python train.py --encoder_arch="vit" --model="audio captioner" --dataset="synthesized solo parts of chorales (CocoChorales)" --train_examples=39062 --noise_aug=0.01 --n_mels=64 --hop_length=320 --input="log_mel" --spec_augment=false --win_length=400 --tokenizer="char" --vocab_size=32 --encoder_norm="layernorm" --encoder_norm_position="pre" --encoder_activation="gelu" --encoder_mlp_ratio=6 --encoder_head_dim=64 --encoder_fused_qkv=false --encoder_bias="none" --encoder_qk_norm=false --encoder_parallel_block=false --encoder_inner_norm=false --encoder_moe="expert_choice" --encoder_drop_path=0.05 --encoder_kv_group_size=2 --encoder_num_experts=8 --encoder_moe_every=2 --encoder_expert_mlp_ratio=0.5 --encoder_experts_per_token=2 --encoder_shared_expert=true --encoder_patch_size=[16, 8] --encoder_layers=12 --encoder_width=384 --encoder_positions="conv" --fusion="cross_attention" --label_smoothing=0.05 --decoder_width=256 --decoder_layers=7 --decoder_norm="rmsnorm" --decoder_norm_position="pre" --decoder_activation="gelu_tanh" --decoder_mlp_ratio=4 --decoder_head_dim=32 --decoder_fused_qkv=false --decoder_bias="all" --decoder_qk_norm=false --decoder_layer_scale_init=1.0 --decoder_parallel_block=false --decoder_inner_norm=false --decoder_drop_path=0.05 --decoder_kv_group_size=2 --decoder_positions="learned" --decoder_cross_attention_every=1 --decoder_tie_embeddings=false --residual_init="scaled_by_depth" --optimizer="soap" --beta2=0.95 --learning_rate=0.0024 --beta1=0.9 --shampoo_beta=0.95 --eps=1e-08 --precondition_frequency=10 --max_precond_dim=1024 --one_sided=false --adamw_lr_other_params=0.0013 --max_steps=5700 --batch_size=64 --epochs=9.3 --lr_schedule="cosine" --final_lr_fraction=0 --warmup_steps=1140 --weight_decay=0.1 --adamw_weight_decay_other_params=0
Rows from block 4 of the text decoder, named by matrix and row number. Each number is 50 + 15 x the weight over its row's rms, rounded and kept within 0 to 99. All counts start at 0. After the name is the row's rms in percent of the matrix's.
# v: attention value (decoder.blocks.4.attn.v.weight, 128x256), inputs 86-171
v.22 097:36 51 44 35 59 48 47 66 48 46 29 47 59 52 25 43 70 35 43 41 46 53 40 72 44 61 32 56 56 55 32 32 78 26 45 44 32 57 35 60 67 34 64 43 34 46 56 20 51 81 65 58 22 55 39 25 39 10 54 41 39 41 71 55 43 65 63 63 52 74 44 72 72 58 46 59 43 48 57 56 54 37 33 54 74 44
v.23 085:31 39 44 66 52 69 39 43 71 59 68 84 49 45 67 49 59 45 40 36 76 62 49 53 42 63 73 50 69 65 67 27 45 37 46 32 64 73 55 54 58 60 62 52 51 56 62 41 39 43 61 36 51 70 66 42 36 48 40 29 67 52 59 56 64 45 22 42 54 36 29 35 62 37 69 74 76 90 30 56 49 59 47 56 28 47
v.24 098:48 50 46 40 27 49 48 61 19 65 81 62 52 60 34 68 54 30 50 41 47 72 60 65 39 44 39 44 18 50 56 50 42 63 66 59 39 91 58 65 52 74 51 60 56 27 41 69 51 54 54 53 66 66 45 55 49 51 51 72 58 45 49 44 61 72 35 56 80 20 52 29 32 51 24 33 76 48 49 24 51 43 69 53 67 72
v.25 107:38 45 62 54 62 51 59 22 61 57 53 38 59 63 63 46 46 22 60 54 44 45 42 47 65 61 40 72 31 62 96 55 52 39 45 43 78 49 20 51 48 41 51 32 52 69 35 16 52 46 55 36 67 27 28 47 69 69 78 56 65 69 21 52 55 09 82 50 49 39 37 57 37 56 62 39 45 52 62 31 65 53 51 54 28 19
v.26 117:41 53 40 46 50 62 68 73 58 48 52 64 50 53 31 59 42 40 36 57 42 55 55 20 41 34 76 70 56 52 68 45 74 73 52 35 42 57 61 56 54 44 34 57 61 66 50 53 72 34 43 23 70 70 69 64 71 42 56 17 60 54 30 44 66 33 63 56 58 36 45 47 57 64 44 70 58 32 48 37 51 67 50 57 24 61
v.27 106:61 53 41 39 73 54 72 78 45 63 68 35 64 49 44 61 57 55 43 59 66 52 43 50 67 60 61 37 59 43 70 53 38 51 52 61 53 64 84 25 64 57 47 24 54 50 56 51 44 36 39 68 60 58 35 27 50 75 33 49 51 60 49 31 15 50 39 60 46 52 70 41 49 24 66 90 43 91 42 33 40 29 54 41 50 40
v.28 091:35 42 35 49 65 54 44 78 49 51 45 21 37 70 37 67 64 56 42 37 70 27 38 55 71 46 51 30 67 33 21 67 75 60 21 66 56 19 40 69 50 49 48 39 38 44 22 48 45 46 54 39 43 46 73 45 17 57 55 58 32 52 64 33 57 52 63 88 55 23 28 39 73 45 50 22 54 24 42 62 63 81 30 44 25 71
v.29 096:56 57 65 59 68 45 50 57 30 47 41 74 48 41 40 53 44 64 53 50 70 47 49 52 44 56 45 67 70 78 43 71 55 43 15 38 47 11 30 36 73 41 85 47 14 47 44 64 57 77 46 22 44 23 42 63 67 55 53 71 56 82 45 52 47 74 50 56 44 41 45 37 42 51 47 57 65 35 61 57 31 63 42 47 45 25
v.30 101:56 37 41 48 43 64 43 74 62 48 52 63 42 42 27 51 13 67 53 55 56 57 43 49 56 58 54 40 59 63 44 45 37 54 11 56 40 65 49 66 45 14 26 56 19 61 38 62 47 51 45 38 52 53 51 49 33 73 27 27 68 18 44 47 26 74 26 45 45 74 74 68 50 50 56 62 68 53 32 72 57 54 69 50 60 82
v.31 111:61 38 60 82 61 64 63 50 46 68 47 50 31 70 70 48 54 42 84 71 50 46 76 65 23 29 40 56 55 33 60 44 68 54 67 61 62 48 81 34 61 58 36 72 65 53 57 72 50 26 39 70 34 43 83 43 53 33 70 54 91 65 26 61 66 38 73 47 76 33 65 46 31 53 41 63 64 37 64 75 65 47 49 79 32 15
v.32 120:61 61 55 75 38 54 35 74 48 45 72 39 47 38 45 68 50 63 83 39 29 41 19 62 89 37 46 56 68 48 80 44 49 57 39 48 18 48 36 53 34 43 78 72 39 43 66 61 34 67 18 71 41 53 60 71 39 41 63 34 24 83 45 44 33 42 52 46 41 37 59 41 59 50 73 45 53 65 22 68 60 25 47 34 68 62
v.33 098:42 41 41 47 32 36 44 48 40 53 70 54 62 66 51 66 49 60 52 56 37 43 27 47 62 31 73 62 37 56 34 61 52 38 60 84 39 46 35 26 43 89 42 59 45 54 36 50 50 69 70 43 60 38 35 31 53 63 13 55 46 72 43 41 73 80 71 52 44 63 42 41 28 44 70 67 42 39 53 41 54 52 74 56 65 32
v.34 106:48 60 78 40 31 23 63 53 68 34 55 24 42 51 30 56 21 40 35 65 57 41 37 32 48 24 46 46 44 38 27 55 49 67 53 42 70 91 57 73 39 82 25 42 43 45 79 51 64 64 78 41 46 46 30 33 65 30 33 59 26 53 52 43 56 37 55 20 58 78 29 67 39 45 67 61 43 85 60 71 36 81 45 62 46 47
v.35 089:53 72 81 64 47 55 52 61 48 48 36 47 90 51 31 51 70 42 51 04 28 36 62 43 57 43 64 43 23 48 47 32 41 35 47 51 68 68 56 72 08 63 74 50 63 77 45 29 41 58 55 88 67 32 34 38 61 51 60 69 49 68 46 59 56 63 36 48 19 26 52 24 44 48 44 36 77 27 31 50 51 43 65 70 44 58
v.36 099:80 73 27 60 38 57 25 17 15 49 50 49 36 64 35 46 46 29 45 55 63 72 51 40 34 55 35 54 53 57 55 40 21 27 61 48 58 47 41 18 60 41 51 71 65 45 44 74 36 71 50 62 54 37 29 36 58 58 54 74 58 57 64 49 25 67 47 65 59 46 27 60 46 60 31 55 41 59 75 23 30 60 50 31 56 45
v.37 105:48 67 54 79 65 73 66 22 64 51 64 62 36 42 51 65 54 41 78 57 47 43 48 67 57 51 74 40 44 44 61 30 55 56 31 24 45 54 46 26 16 49 74 38 72 37 39 52 52 48 44 50 23 47 38 74 24 64 67 74 44 49 52 70 42 74 26 42 28 36 42 58 72 43 65 53 43 54 22 34 59 47 61 50 26 63
v.38 091:42 53 61 34 50 49 52 48 53 24 52 50 79 13 47 51 55 52 71 43 40 40 69 63 59 44 34 47 45 46 51 58 25 46 28 65 51 53 61 73 74 27 72 45 27 39 40 47 50 62 79 48 54 86 57 45 59 70 22 25 48 49 48 47 64 42 57 53 62 39 53 53 49 69 37 41 53 31 14 51 80 43 61 60 20 78
v.39 101:53 42 12 67 40 25 29 51 37 43 57 62 53 36 49 37 60 42 56 34 71 51 51 56 61 64 44 27 60 16 34 72 42 33 52 42 35 06 50 59 52 39 57 78 34 51 57 62 36 67 28 52 41 30 40 57 83 54 48 50 26 58 43 49 41 54 51 36 54 44 38 66 59 69 49 60 62 29 56 43 52 54 46 26 30 52
v.40 098:39 25 63 40 50 67 69 32 84 54 52 52 73 64 35 36 46 60 21 51 38 74 77 46 50 61 54 35 27 67 32 38 40 47 44 59 62 57 53 39 47 57 47 38 56 80 62 48 90 37 55 59 53 58 23 31 66 44 72 58 44 45 69 59 35 43 47 45 47 77 39 55 63 18 40 63 56 81 57 49 28 45 19 56 54 31
v.41 096:57 47 46 64 24 52 68 50 22 41 46 68 49 54 12 33 56 16 66 59 61 52 40 65 50 53 72 68 53 42 47 53 44 59 39 24 49 44 49 38 30 68 53 59 62 63 39 53 62 58 16 46 60 82 50 47 46 62 30 57 53 74 56 46 60 41 34 44 44 52 54 30 41 42 27 50 82 61 46 73 42 45 67 30 83 30
v.42 093:65 38 37 80 43 60 72 63 65 56 52 41 21 42 51 49 34 62 54 53 56 24 44 74 61 42 36 38 93 45 40 58 25 36 45 39 41 10 59 56 40 40 58 73 43 58 71 34 54 62 28 74 25 67 53 62 62 41 25 75 41 43 62 32 53 45 78 03 75 65 47 36 51 48 60 64 56 36 56 51 65 40 60 34 52 52
v.43 104:51 58 66 48 34 52 50 75 37 37 68 40 50 45 26 28 58 43 54 58 37 60 53 57 52 31 45 30 46 60 59 32 43 58 29 68 79 55 46 42 70 64 35 68 29 36 56 61 33 25 82 22 47 55 69 82 61 54 19 36 34 35 11 73 46 60 78 46 32 46 56 50 34 30 65 47 33 62 63 48 43 62 35 45 70 56
v.44 095:59 29 54 25 61 60 38 36 51 84 45 80 32 70 64 59 66 45 42 19 55 72 52 52 41 56 19 27 46 21 63 39 46 45 41 41 67 34 48 70 60 70 54 78 45 59 66 51 50 57 52 99 74 53 52 37 70 57 51 45 41 49 45 60 38 41 75 19 36 42 43 37 60 49 32 49 52 69 70 42 61 34 80 27 61 57
v.45 095:46 67 36 78 44 73 59 65 36 36 77 52 29 56 21 47 83 68 60 58 59 23 39 35 31 30 77 45 65 60 53 41 49 62 59 51 56 52 65 56 55 68 40 49 40 51 82 42 48 58 55 57 28 70 70 68 41 24 58 10 75 35 06 69 60 63 65 17 57 85 55 71 50 54 74 25 40 55 32 64 29 49 45 45 45 42
v.46 088:68 34 47 54 74 40 50 37 45 58 41 33 49 61 67 74 52 68 37 58 33 73 62 43 67 41 44 51 34 39 68 45 53 25 53 58 54 51 62 35 47 72 55 41 39 82 50 70 31 58 53 60 35 57 61 85 43 57 60 39 59 63 18 72 32 55 32 27 70 22 42 34 66 56 61 65 47 58 85 37 54 28 56 54 63 44
v.47 085:54 50 50 32 52 42 87 48 32 46 55 57 33 41 42 44 76 24 62 60 43 59 41 46 31 07 48 41 68 30 33 67 81 85 55 45 50 70 56 34 45 54 53 53 64 29 84 39 29 42 54 32 22 91 48 75 73 36 53 50 45 46 32 41 34 53 82 54 62 55 42 75 32 70 16 56 61 50 52 58 81 60 59 54 56 57
v.48 094:37 22 33 56 60 50 82 50 72 39 54 41 43 82 80 76 62 55 82 49 40 32 44 36 47 43 78 81 56 46 64 67 73 64 80 57 57 38 55 49 60 46 78 46 64 35 40 34 69 66 59 44 29 58 63 39 37 50 41 52 52 63 42 47 57 50 27 41 39 67 47 31 48 43 34 45 42 31 60 42 29 35 46 25 47 87
v.49 092:19 78 74 37 20 39 59 33 31 71 43 54 67 43 49 42 29 81 57 52 73 50 46 56 35 50 51 50 49 42 47 76 32 57 32 56 69 68 73 66 38 63 66 28 73 64 80 26 72 71 70 75 76 56 58 47 31 42 62 40 50 59 59 61 58 41 48 19 33 31 39 60 39 38 54 46 31 84 40 69 45 62 32 25 49 41
v.50 098:59 43 56 40 81 71 57 59 39 34 74 38 47 39 34 57 44 58 78 46 47 32 63 57 66 47 32 48 67 51 50 34 41 61 64 86 22 29 46 45 37 55 49 54 47 71 63 67 28 67 38 64 35 32 35 65 44 48 34 56 61 49 74 54 40 78 37 38 29 44 44 32 61 37 59 54 21 28 54 18 75 24 69 64 75 59
v.51 108:78 54 31 68 72 35 46 45 46 27 27 45 53 49 47 53 59 52 63 61 37 29 73 54 55 72 69 38 62 34 49 29 40 38 40 52 52 60 39 31 47 29 66 35 83 34 51 83 51 43 53 37 37 40 49 77 52 62 39 48 40 60 63 63 35 48 32 73 29 43 44 59 51 34 69 35 67 18 59 51 28 54 57 58 49 75
v.52 097:59 45 43 51 62 38 43 49 62 34 77 60 75 37 51 48 47 13 23 77 63 59 60 43 52 73 41 36 43 48 46 34 59 39 63 51 55 41 60 49 60 61 33 37 36 36 52 40 31 61 77 43 38 52 46 56 56 42 54 49 79 69 39 57 45 49 76 62 59 46 28 77 43 39 45 45 48 63 30 48 37 59 47 61 55 23
v.53 108:66 63 53 68 67 36 46 63 43 36 37 43 31 45 63 52 61 61 69 70 49 42 49 62 50 61 55 82 50 50 41 64 56 51 53 67 45 43 46 48 23 83 50 66 56 46 46 69 55 78 41 41 48 40 10 55 49 40 66 60 32 63 59 61 29 60 41 16 47 54 37 54 79 76 74 33 58 34 50 49 42 35 46 42 30 30
v.54 100:78 68 61 58 72 50 53 66 50 51 21 35 18 34 36 47 49 55 44 39 21 29 34 48 63 29 45 68 70 54 58 41 45 35 55 35 49 40 32 67 53 09 54 00 71 46 53 36 56 48 58 47 34 56 42 64 40 50 53 54 50 59 39 59 76 49 35 68 46 29 62 58 55 61 54 68 43 39 23 41 36 46 73 67 36 52
v.55 104:38 34 37 53 27 35 53 69 53 53 39 86 36 28 69 33 27 49 51 52 89 37 70 64 41 41 39 34 29 62 46 54 37 49 14 64 38 27 42 67 53 55 34 50 48 72 54 49 58 64 40 80 43 60 52 37 75 36 53 51 44 52 36 88 59 47 51 46 51 67 37 42 44 53 61 76 37 53 36 52 35 48 25 52 64 43
v.56 100:62 46 68 49 63 64 56 57 57 23 43 39 57 63 63 59 28 43 60 46 67 62 59 67 43 57 58 64 50 84 47 05 74 48 60 71 51 52 83 45 30 55 53 22 52 59 43 26 68 50 51 59 40 29 41 51 35 65 62 66 28 37 63 53 56 73 65 51 56 49 64 28 57 18 62 42 37 64 70 52 45 18 72 61 44 68
v.57 097:67 32 70 51 17 57 39 43 55 84 78 37 50 69 52 60 46 54 13 61 40 54 43 52 45 58 45 50 31 57 44 28 74 46 34 62 61 50 41 46 35 96 45 38 65 66 37 67 53 42 55 52 64 59 73 40 60 59 50 60 46 51 52 46 54 72 56 49 45 74 37 57 82 47 76 41 49 82 59 68 59 55 53 20 44 37
v.58 092:55 31 50 46 59 63 47 52 29 58 67 41 25 61 53 20 40 59 31 28 26 48 21 58 68 68 39 80 49 58 38 10 44 45 47 60 43 35 77 69 58 53 24 47 22 57 55 48 69 58 43 55 34 58 44 39 47 32 24 47 46 47 36 54 65 60 57 41 64 52 76 30 46 39 46 46 67 53 48 45 53 47 49 76 47 66
v.59 095:53 40 44 47 45 28 66 37 56 27 64 69 71 71 46 33 69 44 28 51 55 32 35 60 34 33 57 55 57 47 58 37 40 49 45 62 44 42 40 50 30 45 28 95 83 42 64 35 50 37 49 76 54 32 32 05 61 75 34 54 51 82 44 54 66 40 63 76 50 44 43 73 53 38 57 72 28 59 77 22 45 45 57 64 65 30
v.60 083:63 78 27 68 38 38 48 73 33 53 16 46 44 84 29 36 48 23 92 64 46 40 60 56 42 51 50 32 53 58 55 61 64 20 57 41 77 37 56 35 49 59 44 60 47 37 53 55 30 35 35 46 57 62 49 50 38 65 42 39 70 73 45 56 64 74 26 37 65 32 56 35 34 61 53 65 61 31 48 69 34 53 61 40 67 72
v.61 109:08 52 62 44 51 58 68 50 50 71 87 36 54 45 57 14 29 61 74 49 72 40 42 54 56 57 76 66 41 53 52 57 57 67 45 64 47 65 69 88 75 43 50 44 57 46 61 40 46 38 63 58 42 56 73 58 28 44 32 35 62 53 36 63 60 48 41 63 39 46 71 49 76 39 55 52 62 59 36 70 42 61 34 75 61 93
v.62 088:73 47 56 33 63 27 51 71 55 36 41 42 53 74 24 22 44 52 33 27 55 76 53 49 38 41 39 61 62 36 66 60 36 74 55 72 19 38 53 36 60 00 55 47 40 60 22 29 37 51 61 68 57 53 62 60 74 62 62 31 54 62 25 56 54 23 44 59 49 41 55 40 56 55 54 68 59 52 49 61 30 51 62 68 63 59
v.63 095:62 53 39 24 21 18 23 77 47 54 57 69 64 75 55 35 47 51 36 42 34 24 52 52 38 39 38 31 31 55 53 47 35 56 36 66 44 56 59 56 55 46 16 71 44 72 45 51 53 79 55 55 45 51 57 46 43 48 44 24 41 30 39 55 71 76 63 43 54 60 47 54 37 17 78 58 22 76 42 63 73 65 47 74 50 28
v.64 102:73 61 45 64 73 43 41 30 64 56 53 63 34 70 67 34 50 48 37 46 47 62 41 51 61 34 73 62 55 80 61 53 44 86 54 46 49 64 44 47 49 41 46 54 75 76 57 42 17 48 07 62 44 45 52 41 78 55 80 32 30 54 47 54 36 42 35 47 82 68 48 28 50 29 56 76 25 62 60 44 61 40 54 47 46 37
v.65 103:48 33 33 49 29 45 53 63 62 58 68 30 52 42 18 63 53 58 64 65 66 53 56 65 44 28 46 69 58 41 58 40 56 44 59 57 39 65 61 43 49 33 24 74 51 61 53 28 65 46 39 50 42 47 41 32 29 51 38 45 48 60 57 33 83 28 46 60 43 47 60 82 54 55 32 69 70 44 91 55 59 38 35 58 49 41
v.66 085:69 48 52 49 37 43 64 30 77 45 49 64 63 41 76 38 45 53 46 25 27 51 56 29 46 33 30 54 21 50 46 77 83 70 22 62 43 45 34 28 33 48 49 54 43 47 63 37 54 29 59 47 42 46 37 43 51 55 58 64 48 41 57 50 45 61 69 51 56 57 58 49 18 48 38 49 55 56 45 57 52 46 49 56 37 64
v.67 092:48 48 33 35 59 66 32 65 66 23 25 57 64 54 39 87 47 66 50 56 23 43 71 51 54 70 63 46 57 46 54 36 59 52 54 50 55 49 46 49 43 49 57 67 49 20 38 61 56 56 62 43 63 54 36 45 47 81 45 64 29 59 41 38 46 39 21 58 38 35 33 58 35 69 64 63 45 52 57 57 42 41 66 83 55 74
v.68 099:72 55 56 58 52 52 40 15 40 52 71 34 50 32 56 41 42 44 66 53 69 82 46 67 36 28 64 64 60 57 35 46 71 51 45 57 45 63 50 49 42 44 03 79 63 32 37 52 32 58 68 34 87 62 60 68 80 47 65 59 75 40 15 64 56 56 28 53 13 59 45 34 31 53 57 63 56 43 39 68 61 37 60 47 62 75
v.69 089:60 50 32 61 64 30 45 55 51 63 59 16 45 59 29 65 21 58 35 31 31 25 44 12 33 50 55 44 49 44 68 41 40 42 48 53 37 51 52 20 58 55 22 67 32 65 35 43 73 53 49 54 53 62 61 51 45 61 21 40 61 61 48 66 85 42 49 44 70 39 73 44 40 52 30 19 48 41 44 45 47 57 32 62 70 47
v.70 100:58 39 74 39 51 72 48 41 67 64 56 74 50 39 52 23 50 20 23 48 42 68 64 32 79 38 61 95 65 60 41 28 49 51 61 50 84 52 69 37 38 60 11 39 54 71 46 59 44 36 41 26 48 27 52 64 84 69 70 61 51 45 66 20 63 58 40 59 48 44 17 66 51 45 42 66 74 31 61 65 36 61 50 41 63 40
v.71 097:66 72 33 56 54 69 51 85 47 47 54 37 37 64 20 51 48 26 64 25 69 38 52 47 51 54 44 80 69 38 72 52 45 26 65 46 41 40 59 44 35 50 44 45 57 48 24 73 56 36 71 48 34 71 74 51 31 70 19 39 49 70 44 31 55 38 44 37 63 50 58 94 32 72 43 47 42 67 63 42 22 32 51 80 61 61
v.72 089:46 42 57 52 55 48 64 38 57 30 55 41 57 58 21 73 66 51 15 46 50 56 54 66 40 56 64 45 59 16 49 48 56 49 54 33 70 27 30 34 57 38 37 28 56 36 35 29 18 53 87 48 38 51 77 45 68 30 57 55 58 41 46 70 33 64 42 46 54 59 52 64 74 44 39 46 37 43 53 24 46 51 35 46 35 64
v.73 107:42 41 59 47 28 56 39 49 38 39 43 54 86 71 41 30 41 43 61 58 63 44 57 66 27 37 29 61 38 38 44 35 36 37 30 51 60 36 32 28 73 55 57 40 71 28 48 59 42 48 56 23 21 33 49 58 45 48 74 62 58 44 46 29 55 73 51 82 13 55 51 59 28 59 51 20 74 55 38 82 29 66 42 23 50 44
v.74 111:70 62 38 50 44 27 45 36 69 65 61 65 51 43 48 63 25 49 48 34 37 35 26 66 41 62 40 24 50 34 45 39 48 50 73 50 73 40 47 31 61 24 59 80 64 60 62 66 47 50 69 44 56 50 41 59 55 32 64 31 51 52 46 39 29 72 44 47 46 66 58 39 53 43 37 61 42 70 40 53 57 21 71 77 49 34
v.75 107:54 57 33 26 54 30 60 59 52 64 77 63 66 71 64 29 58 55 57 47 31 30 57 47 48 42 33 71 36 53 60 34 73 40 56 27 61 67 48 48 49 70 13 45 47 52 66 38 57 59 52 43 40 62 43 59 55 53 43 76 58 74 35 63 67 65 66 72 46 57 27 67 58 56 35 69 70 58 54 60 33 40 41 64 64 68
v.76 100:37 60 52 31 36 48 40 82 82 52 73 77 38 56 47 30 64 69 28 46 64 76 78 50 61 37 52 62 56 36 46 62 54 38 54 42 62 52 40 58 44 76 34 30 50 65 33 33 40 67 55 27 53 52 59 85 57 39 53 27 65 46 80 29 33 66 58 63 34 52 29 50 51 36 34 37 47 36 52 53 36 41 39 32 41 40
v.77 104:45 72 75 47 46 24 58 51 52 67 40 63 33 45 12 64 58 35 32 34 60 62 54 35 31 48 55 64 46 44 67 76 53 63 52 52 48 49 57 60 63 45 36 71 52 69 56 56 70 44 60 20 62 53 43 45 66 33 60 30 51 38 66 63 43 64 60 41 99 53 45 48 62 68 44 50 48 80 68 59 43 50 45 55 43 58
v.78 101:57 45 50 44 45 45 63 40 47 57 17 60 45 73 49 43 44 48 58 49 16 55 52 32 41 54 35 64 48 75 37 70 49 58 51 66 49 29 56 70 42 73 64 64 45 56 66 43 63 47 30 53 73 54 40 38 85 34 64 61 50 47 62 71 64 50 42 57 70 41 63 76 59 42 62 46 28 50 66 52 76 50 55 64 48 65
v.79 085:66 42 29 56 45 46 25 62 38 36 87 41 45 51 75 33 56 36 27 45 57 42 51 32 71 39 59 38 44 57 29 35 73 53 60 67 58 34 51 62 54 61 69 67 72 40 53 77 51 41 54 34 46 48 26 56 73 79 39 50 37 64 74 53 31 48 57 35 63 45 46 60 58 59 63 24 90 64 64 66 55 37 60 63 54 65
v.80 098:50 45 99 68 79 69 80 34 24 47 20 60 66 59 42 37 40 47 41 66 53 49 51 65 66 57 62 57 42 52 36 79 34 72 37 74 59 51 40 55 36 28 62 29 33 49 59 51 53 36 46 59 36 31 49 44 63 63 74 31 41 55 56 33 60 45 66 24 42 33 58 46 44 23 49 42 45 29 44 40 49 97 63 49 32 34
v.81 100:45 31 43 41 29 57 17 57 52 65 56 31 39 62 40 62 53 46 48 54 47 46 41 56 72 52 59 20 48 58 41 47 31 51 75 42 50 66 43 74 70 50 51 55 52 66 49 54 67 79 68 61 46 49 73 31 36 55 58 36 59 63 85 29 69 61 41 60 43 52 53 52 81 51 78 65 47 86 70 22 58 51 42 57 55 46
v.82 103:54 74 39 72 56 54 33 46 38 80 57 71 65 39 51 77 66 46 46 43 75 42 49 70 30 41 79 74 32 75 54 65 48 37 81 18 37 39 44 24 47 34 51 43 51 44 28 71 47 63 61 50 48 12 56 58 59 42 54 36 43 35 37 55 33 44 51 60 36 51 22 50 33 60 63 64 36 79 14 54 39 31 48 54 66 53
v.83 095:31 62 59 18 41 61 40 45 56 47 47 79 38 54 55 78 53 22 49 63 71 48 61 65 33 67 57 73 45 62 40 69 42 50 40 38 24 52 36 39 82 48 61 06 47 55 45 46 51 73 41 64 76 19 32 72 71 48 71 58 51 66 45 45 30 42 36 59 40 84 01 55 36 38 29 87 43 41 39 39 51 45 63 61 40 66
v.84 090:30 54 76 47 61 54 39 39 77 45 42 50 53 32 64 57 47 73 39 44 57 47 53 48 46 30 38 52 56 63 68 56 38 44 52 71 59 49 30 62 34 47 53 83 53 35 67 68 27 35 47 62 31 69 43 55 60 57 52 53 46 41 49 59 63 77 38 45 77 62 78 48 53 48 66 41 65 45 40 35 27 51 35 47 63 48
v.85 092:30 65 44 55 32 53 57 56 50 51 61 42 24 49 62 45 30 68 37 54 45 71 62 55 25 23 38 60 70 44 49 69 42 64 32 40 47 58 43 82 49 54 52 11 51 63 45 69 53 74 44 43 30 59 44 33 49 54 63 39 60 25 81 47 53 57 46 55 64 86 45 23 68 31 78 27 51 23 47 54 39 44 31 45 47 60
v.86 103:40 60 63 60 75 52 50 71 26 56 76 50 21 41 59 45 69 60 53 68 64 50 39 41 45 56 31 74 44 42 19 66 35 65 50 24 62 49 65 46 49 80 49 70 40 57 44 48 59 44 56 57 33 39 66 64 40 65 53 72 48 58 40 29 42 42 45 25 40 61 57 56 67 35 46 55 49 95 52 46 64 41 42 38 55 48
v.87 085:59 45 52 48 72 48 68 48 44 46 25 44 56 60 70 59 50 60 58 39 34 70 51 31 42 32 71 56 26 63 40 71 84 49 61 41 35 58 37 61 42 53 52 48 35 48 45 46 29 60 27 46 79 78 54 59 50 52 69 40 31 33 50 44 52 57 69 36 39 39 53 32 39 78 30 16 31 51 71 73 68 38 34 49 55 60
v.88 103:43 51 43 66 55 42 41 60 48 42 56 67 71 68 35 65 52 57 48 47 51 39 68 53 37 47 57 55 57 71 38 42 56 25 55 62 88 51 61 70 52 36 43 46 43 42 54 77 33 55 63 33 51 63 54 48 69 60 37 23 44 37 52 37 55 40 24 50 73 34 41 44 57 74 40 48 46 55 51 49 40 51 80 20 38 61
v.89 099:45 59 57 37 47 79 67 34 45 42 45 60 51 07 53 73 63 48 52 53 65 58 50 63 55 28 58 23 40 49 45 42 53 58 46 44 23 37 38 41 37 42 49 75 57 51 55 45 29 74 46 80 58 64 39 65 77 35 65 45 32 71 36 44 32 55 52 46 35 78 44 33 44 34 59 49 70 61 61 22 65 55 44 47 59 44
v.90 092:47 61 19 70 32 56 51 27 41 42 30 53 33 53 49 66 35 44 69 51 54 45 61 39 47 34 71 59 51 56 36 62 45 55 51 38 25 47 37 20 41 68 42 50 50 38 69 24 43 40 30 55 25 76 24 46 65 44 33 54 47 35 22 59 72 19 69 22 53 66 33 55 52 50 74 70 36 44 49 60 99 26 65 34 63 70
v.91 098:60 46 63 57 55 33 77 51 75 53 31 52 48 62 54 26 36 47 64 44 66 56 49 38 81 62 34 57 33 68 55 66 54 17 26 67 40 35 50 73 61 60 75 77 39 45 84 51 44 62 65 41 70 31 59 33 68 70 76 64 45 38 53 69 56 46 57 66 63 55 37 83 41 32 17 48 41 56 53 72 14 67 57 23 47 67
v.92 109:36 53 17 43 35 56 52 50 56 38 44 45 45 42 45 38 56 46 82 57 24 54 80 54 34 67 60 72 66 51 37 30 43 27 53 69 62 67 60 71 37 58 51 73 68 40 72 70 62 24 63 58 64 43 49 39 52 48 67 65 72 56 60 73 61 44 75 58 64 71 45 69 47 63 63 65 99 39 51 48 40 47 51 60 35 70
v.93 091:36 56 47 40 59 36 47 51 51 66 35 33 46 23 15 47 66 37 56 37 52 48 67 26 37 71 32 51 61 52 58 51 16 34 43 40 63 26 35 28 67 44 39 60 66 55 57 53 67 54 73 74 69 47 49 77 58 64 73 68 59 58 28 57 59 42 39 47 51 56 49 49 48 71 46 58 45 37 47 27 32 38 57 51 62 67
v.94 098:65 49 65 43 38 47 50 40 78 30 39 60 63 47 22 72 39 62 42 30 51 64 38 42 52 55 36 35 58 72 55 26 55 34 74 36 19 25 67 44 71 44 49 69 67 36 80 63 87 48 65 58 62 62 54 40 41 62 70 44 21 50 68 70 47 63 60 88 59 78 58 61 56 60 65 42 62 53 37 63 50 57 42 49 52 21
v.95 088:39 57 40 69 50 51 48 44 86 64 55 57 53 56 74 25 66 45 50 66 42 59 59 27 47 53 76 29 58 61 33 32 76 22 42 46 40 53 40 76 44 31 72 58 29 31 65 79 69 23 53 48 56 56 21 65 65 69 71 55 28 47 43 37 68 51 59 44 55 46 35 60 58 11 57 65 69 28 50 81 65 57 74 43 58 57
v.96 110:52 69 40 47 67 41 66 44 55 43 68 45 65 36 33 51 71 66 22 51 62 54 68 51 51 49 73 59 60 75 87 37 59 33 50 33 57 64 44 46 56 33 54 36 48 49 33 31 35 70 83 45 38 47 41 46 50 34 32 52 62 39 42 49 50 56 28 50 42 51 52 54 40 89 39 48 76 68 43 33 45 35 50 60 26 41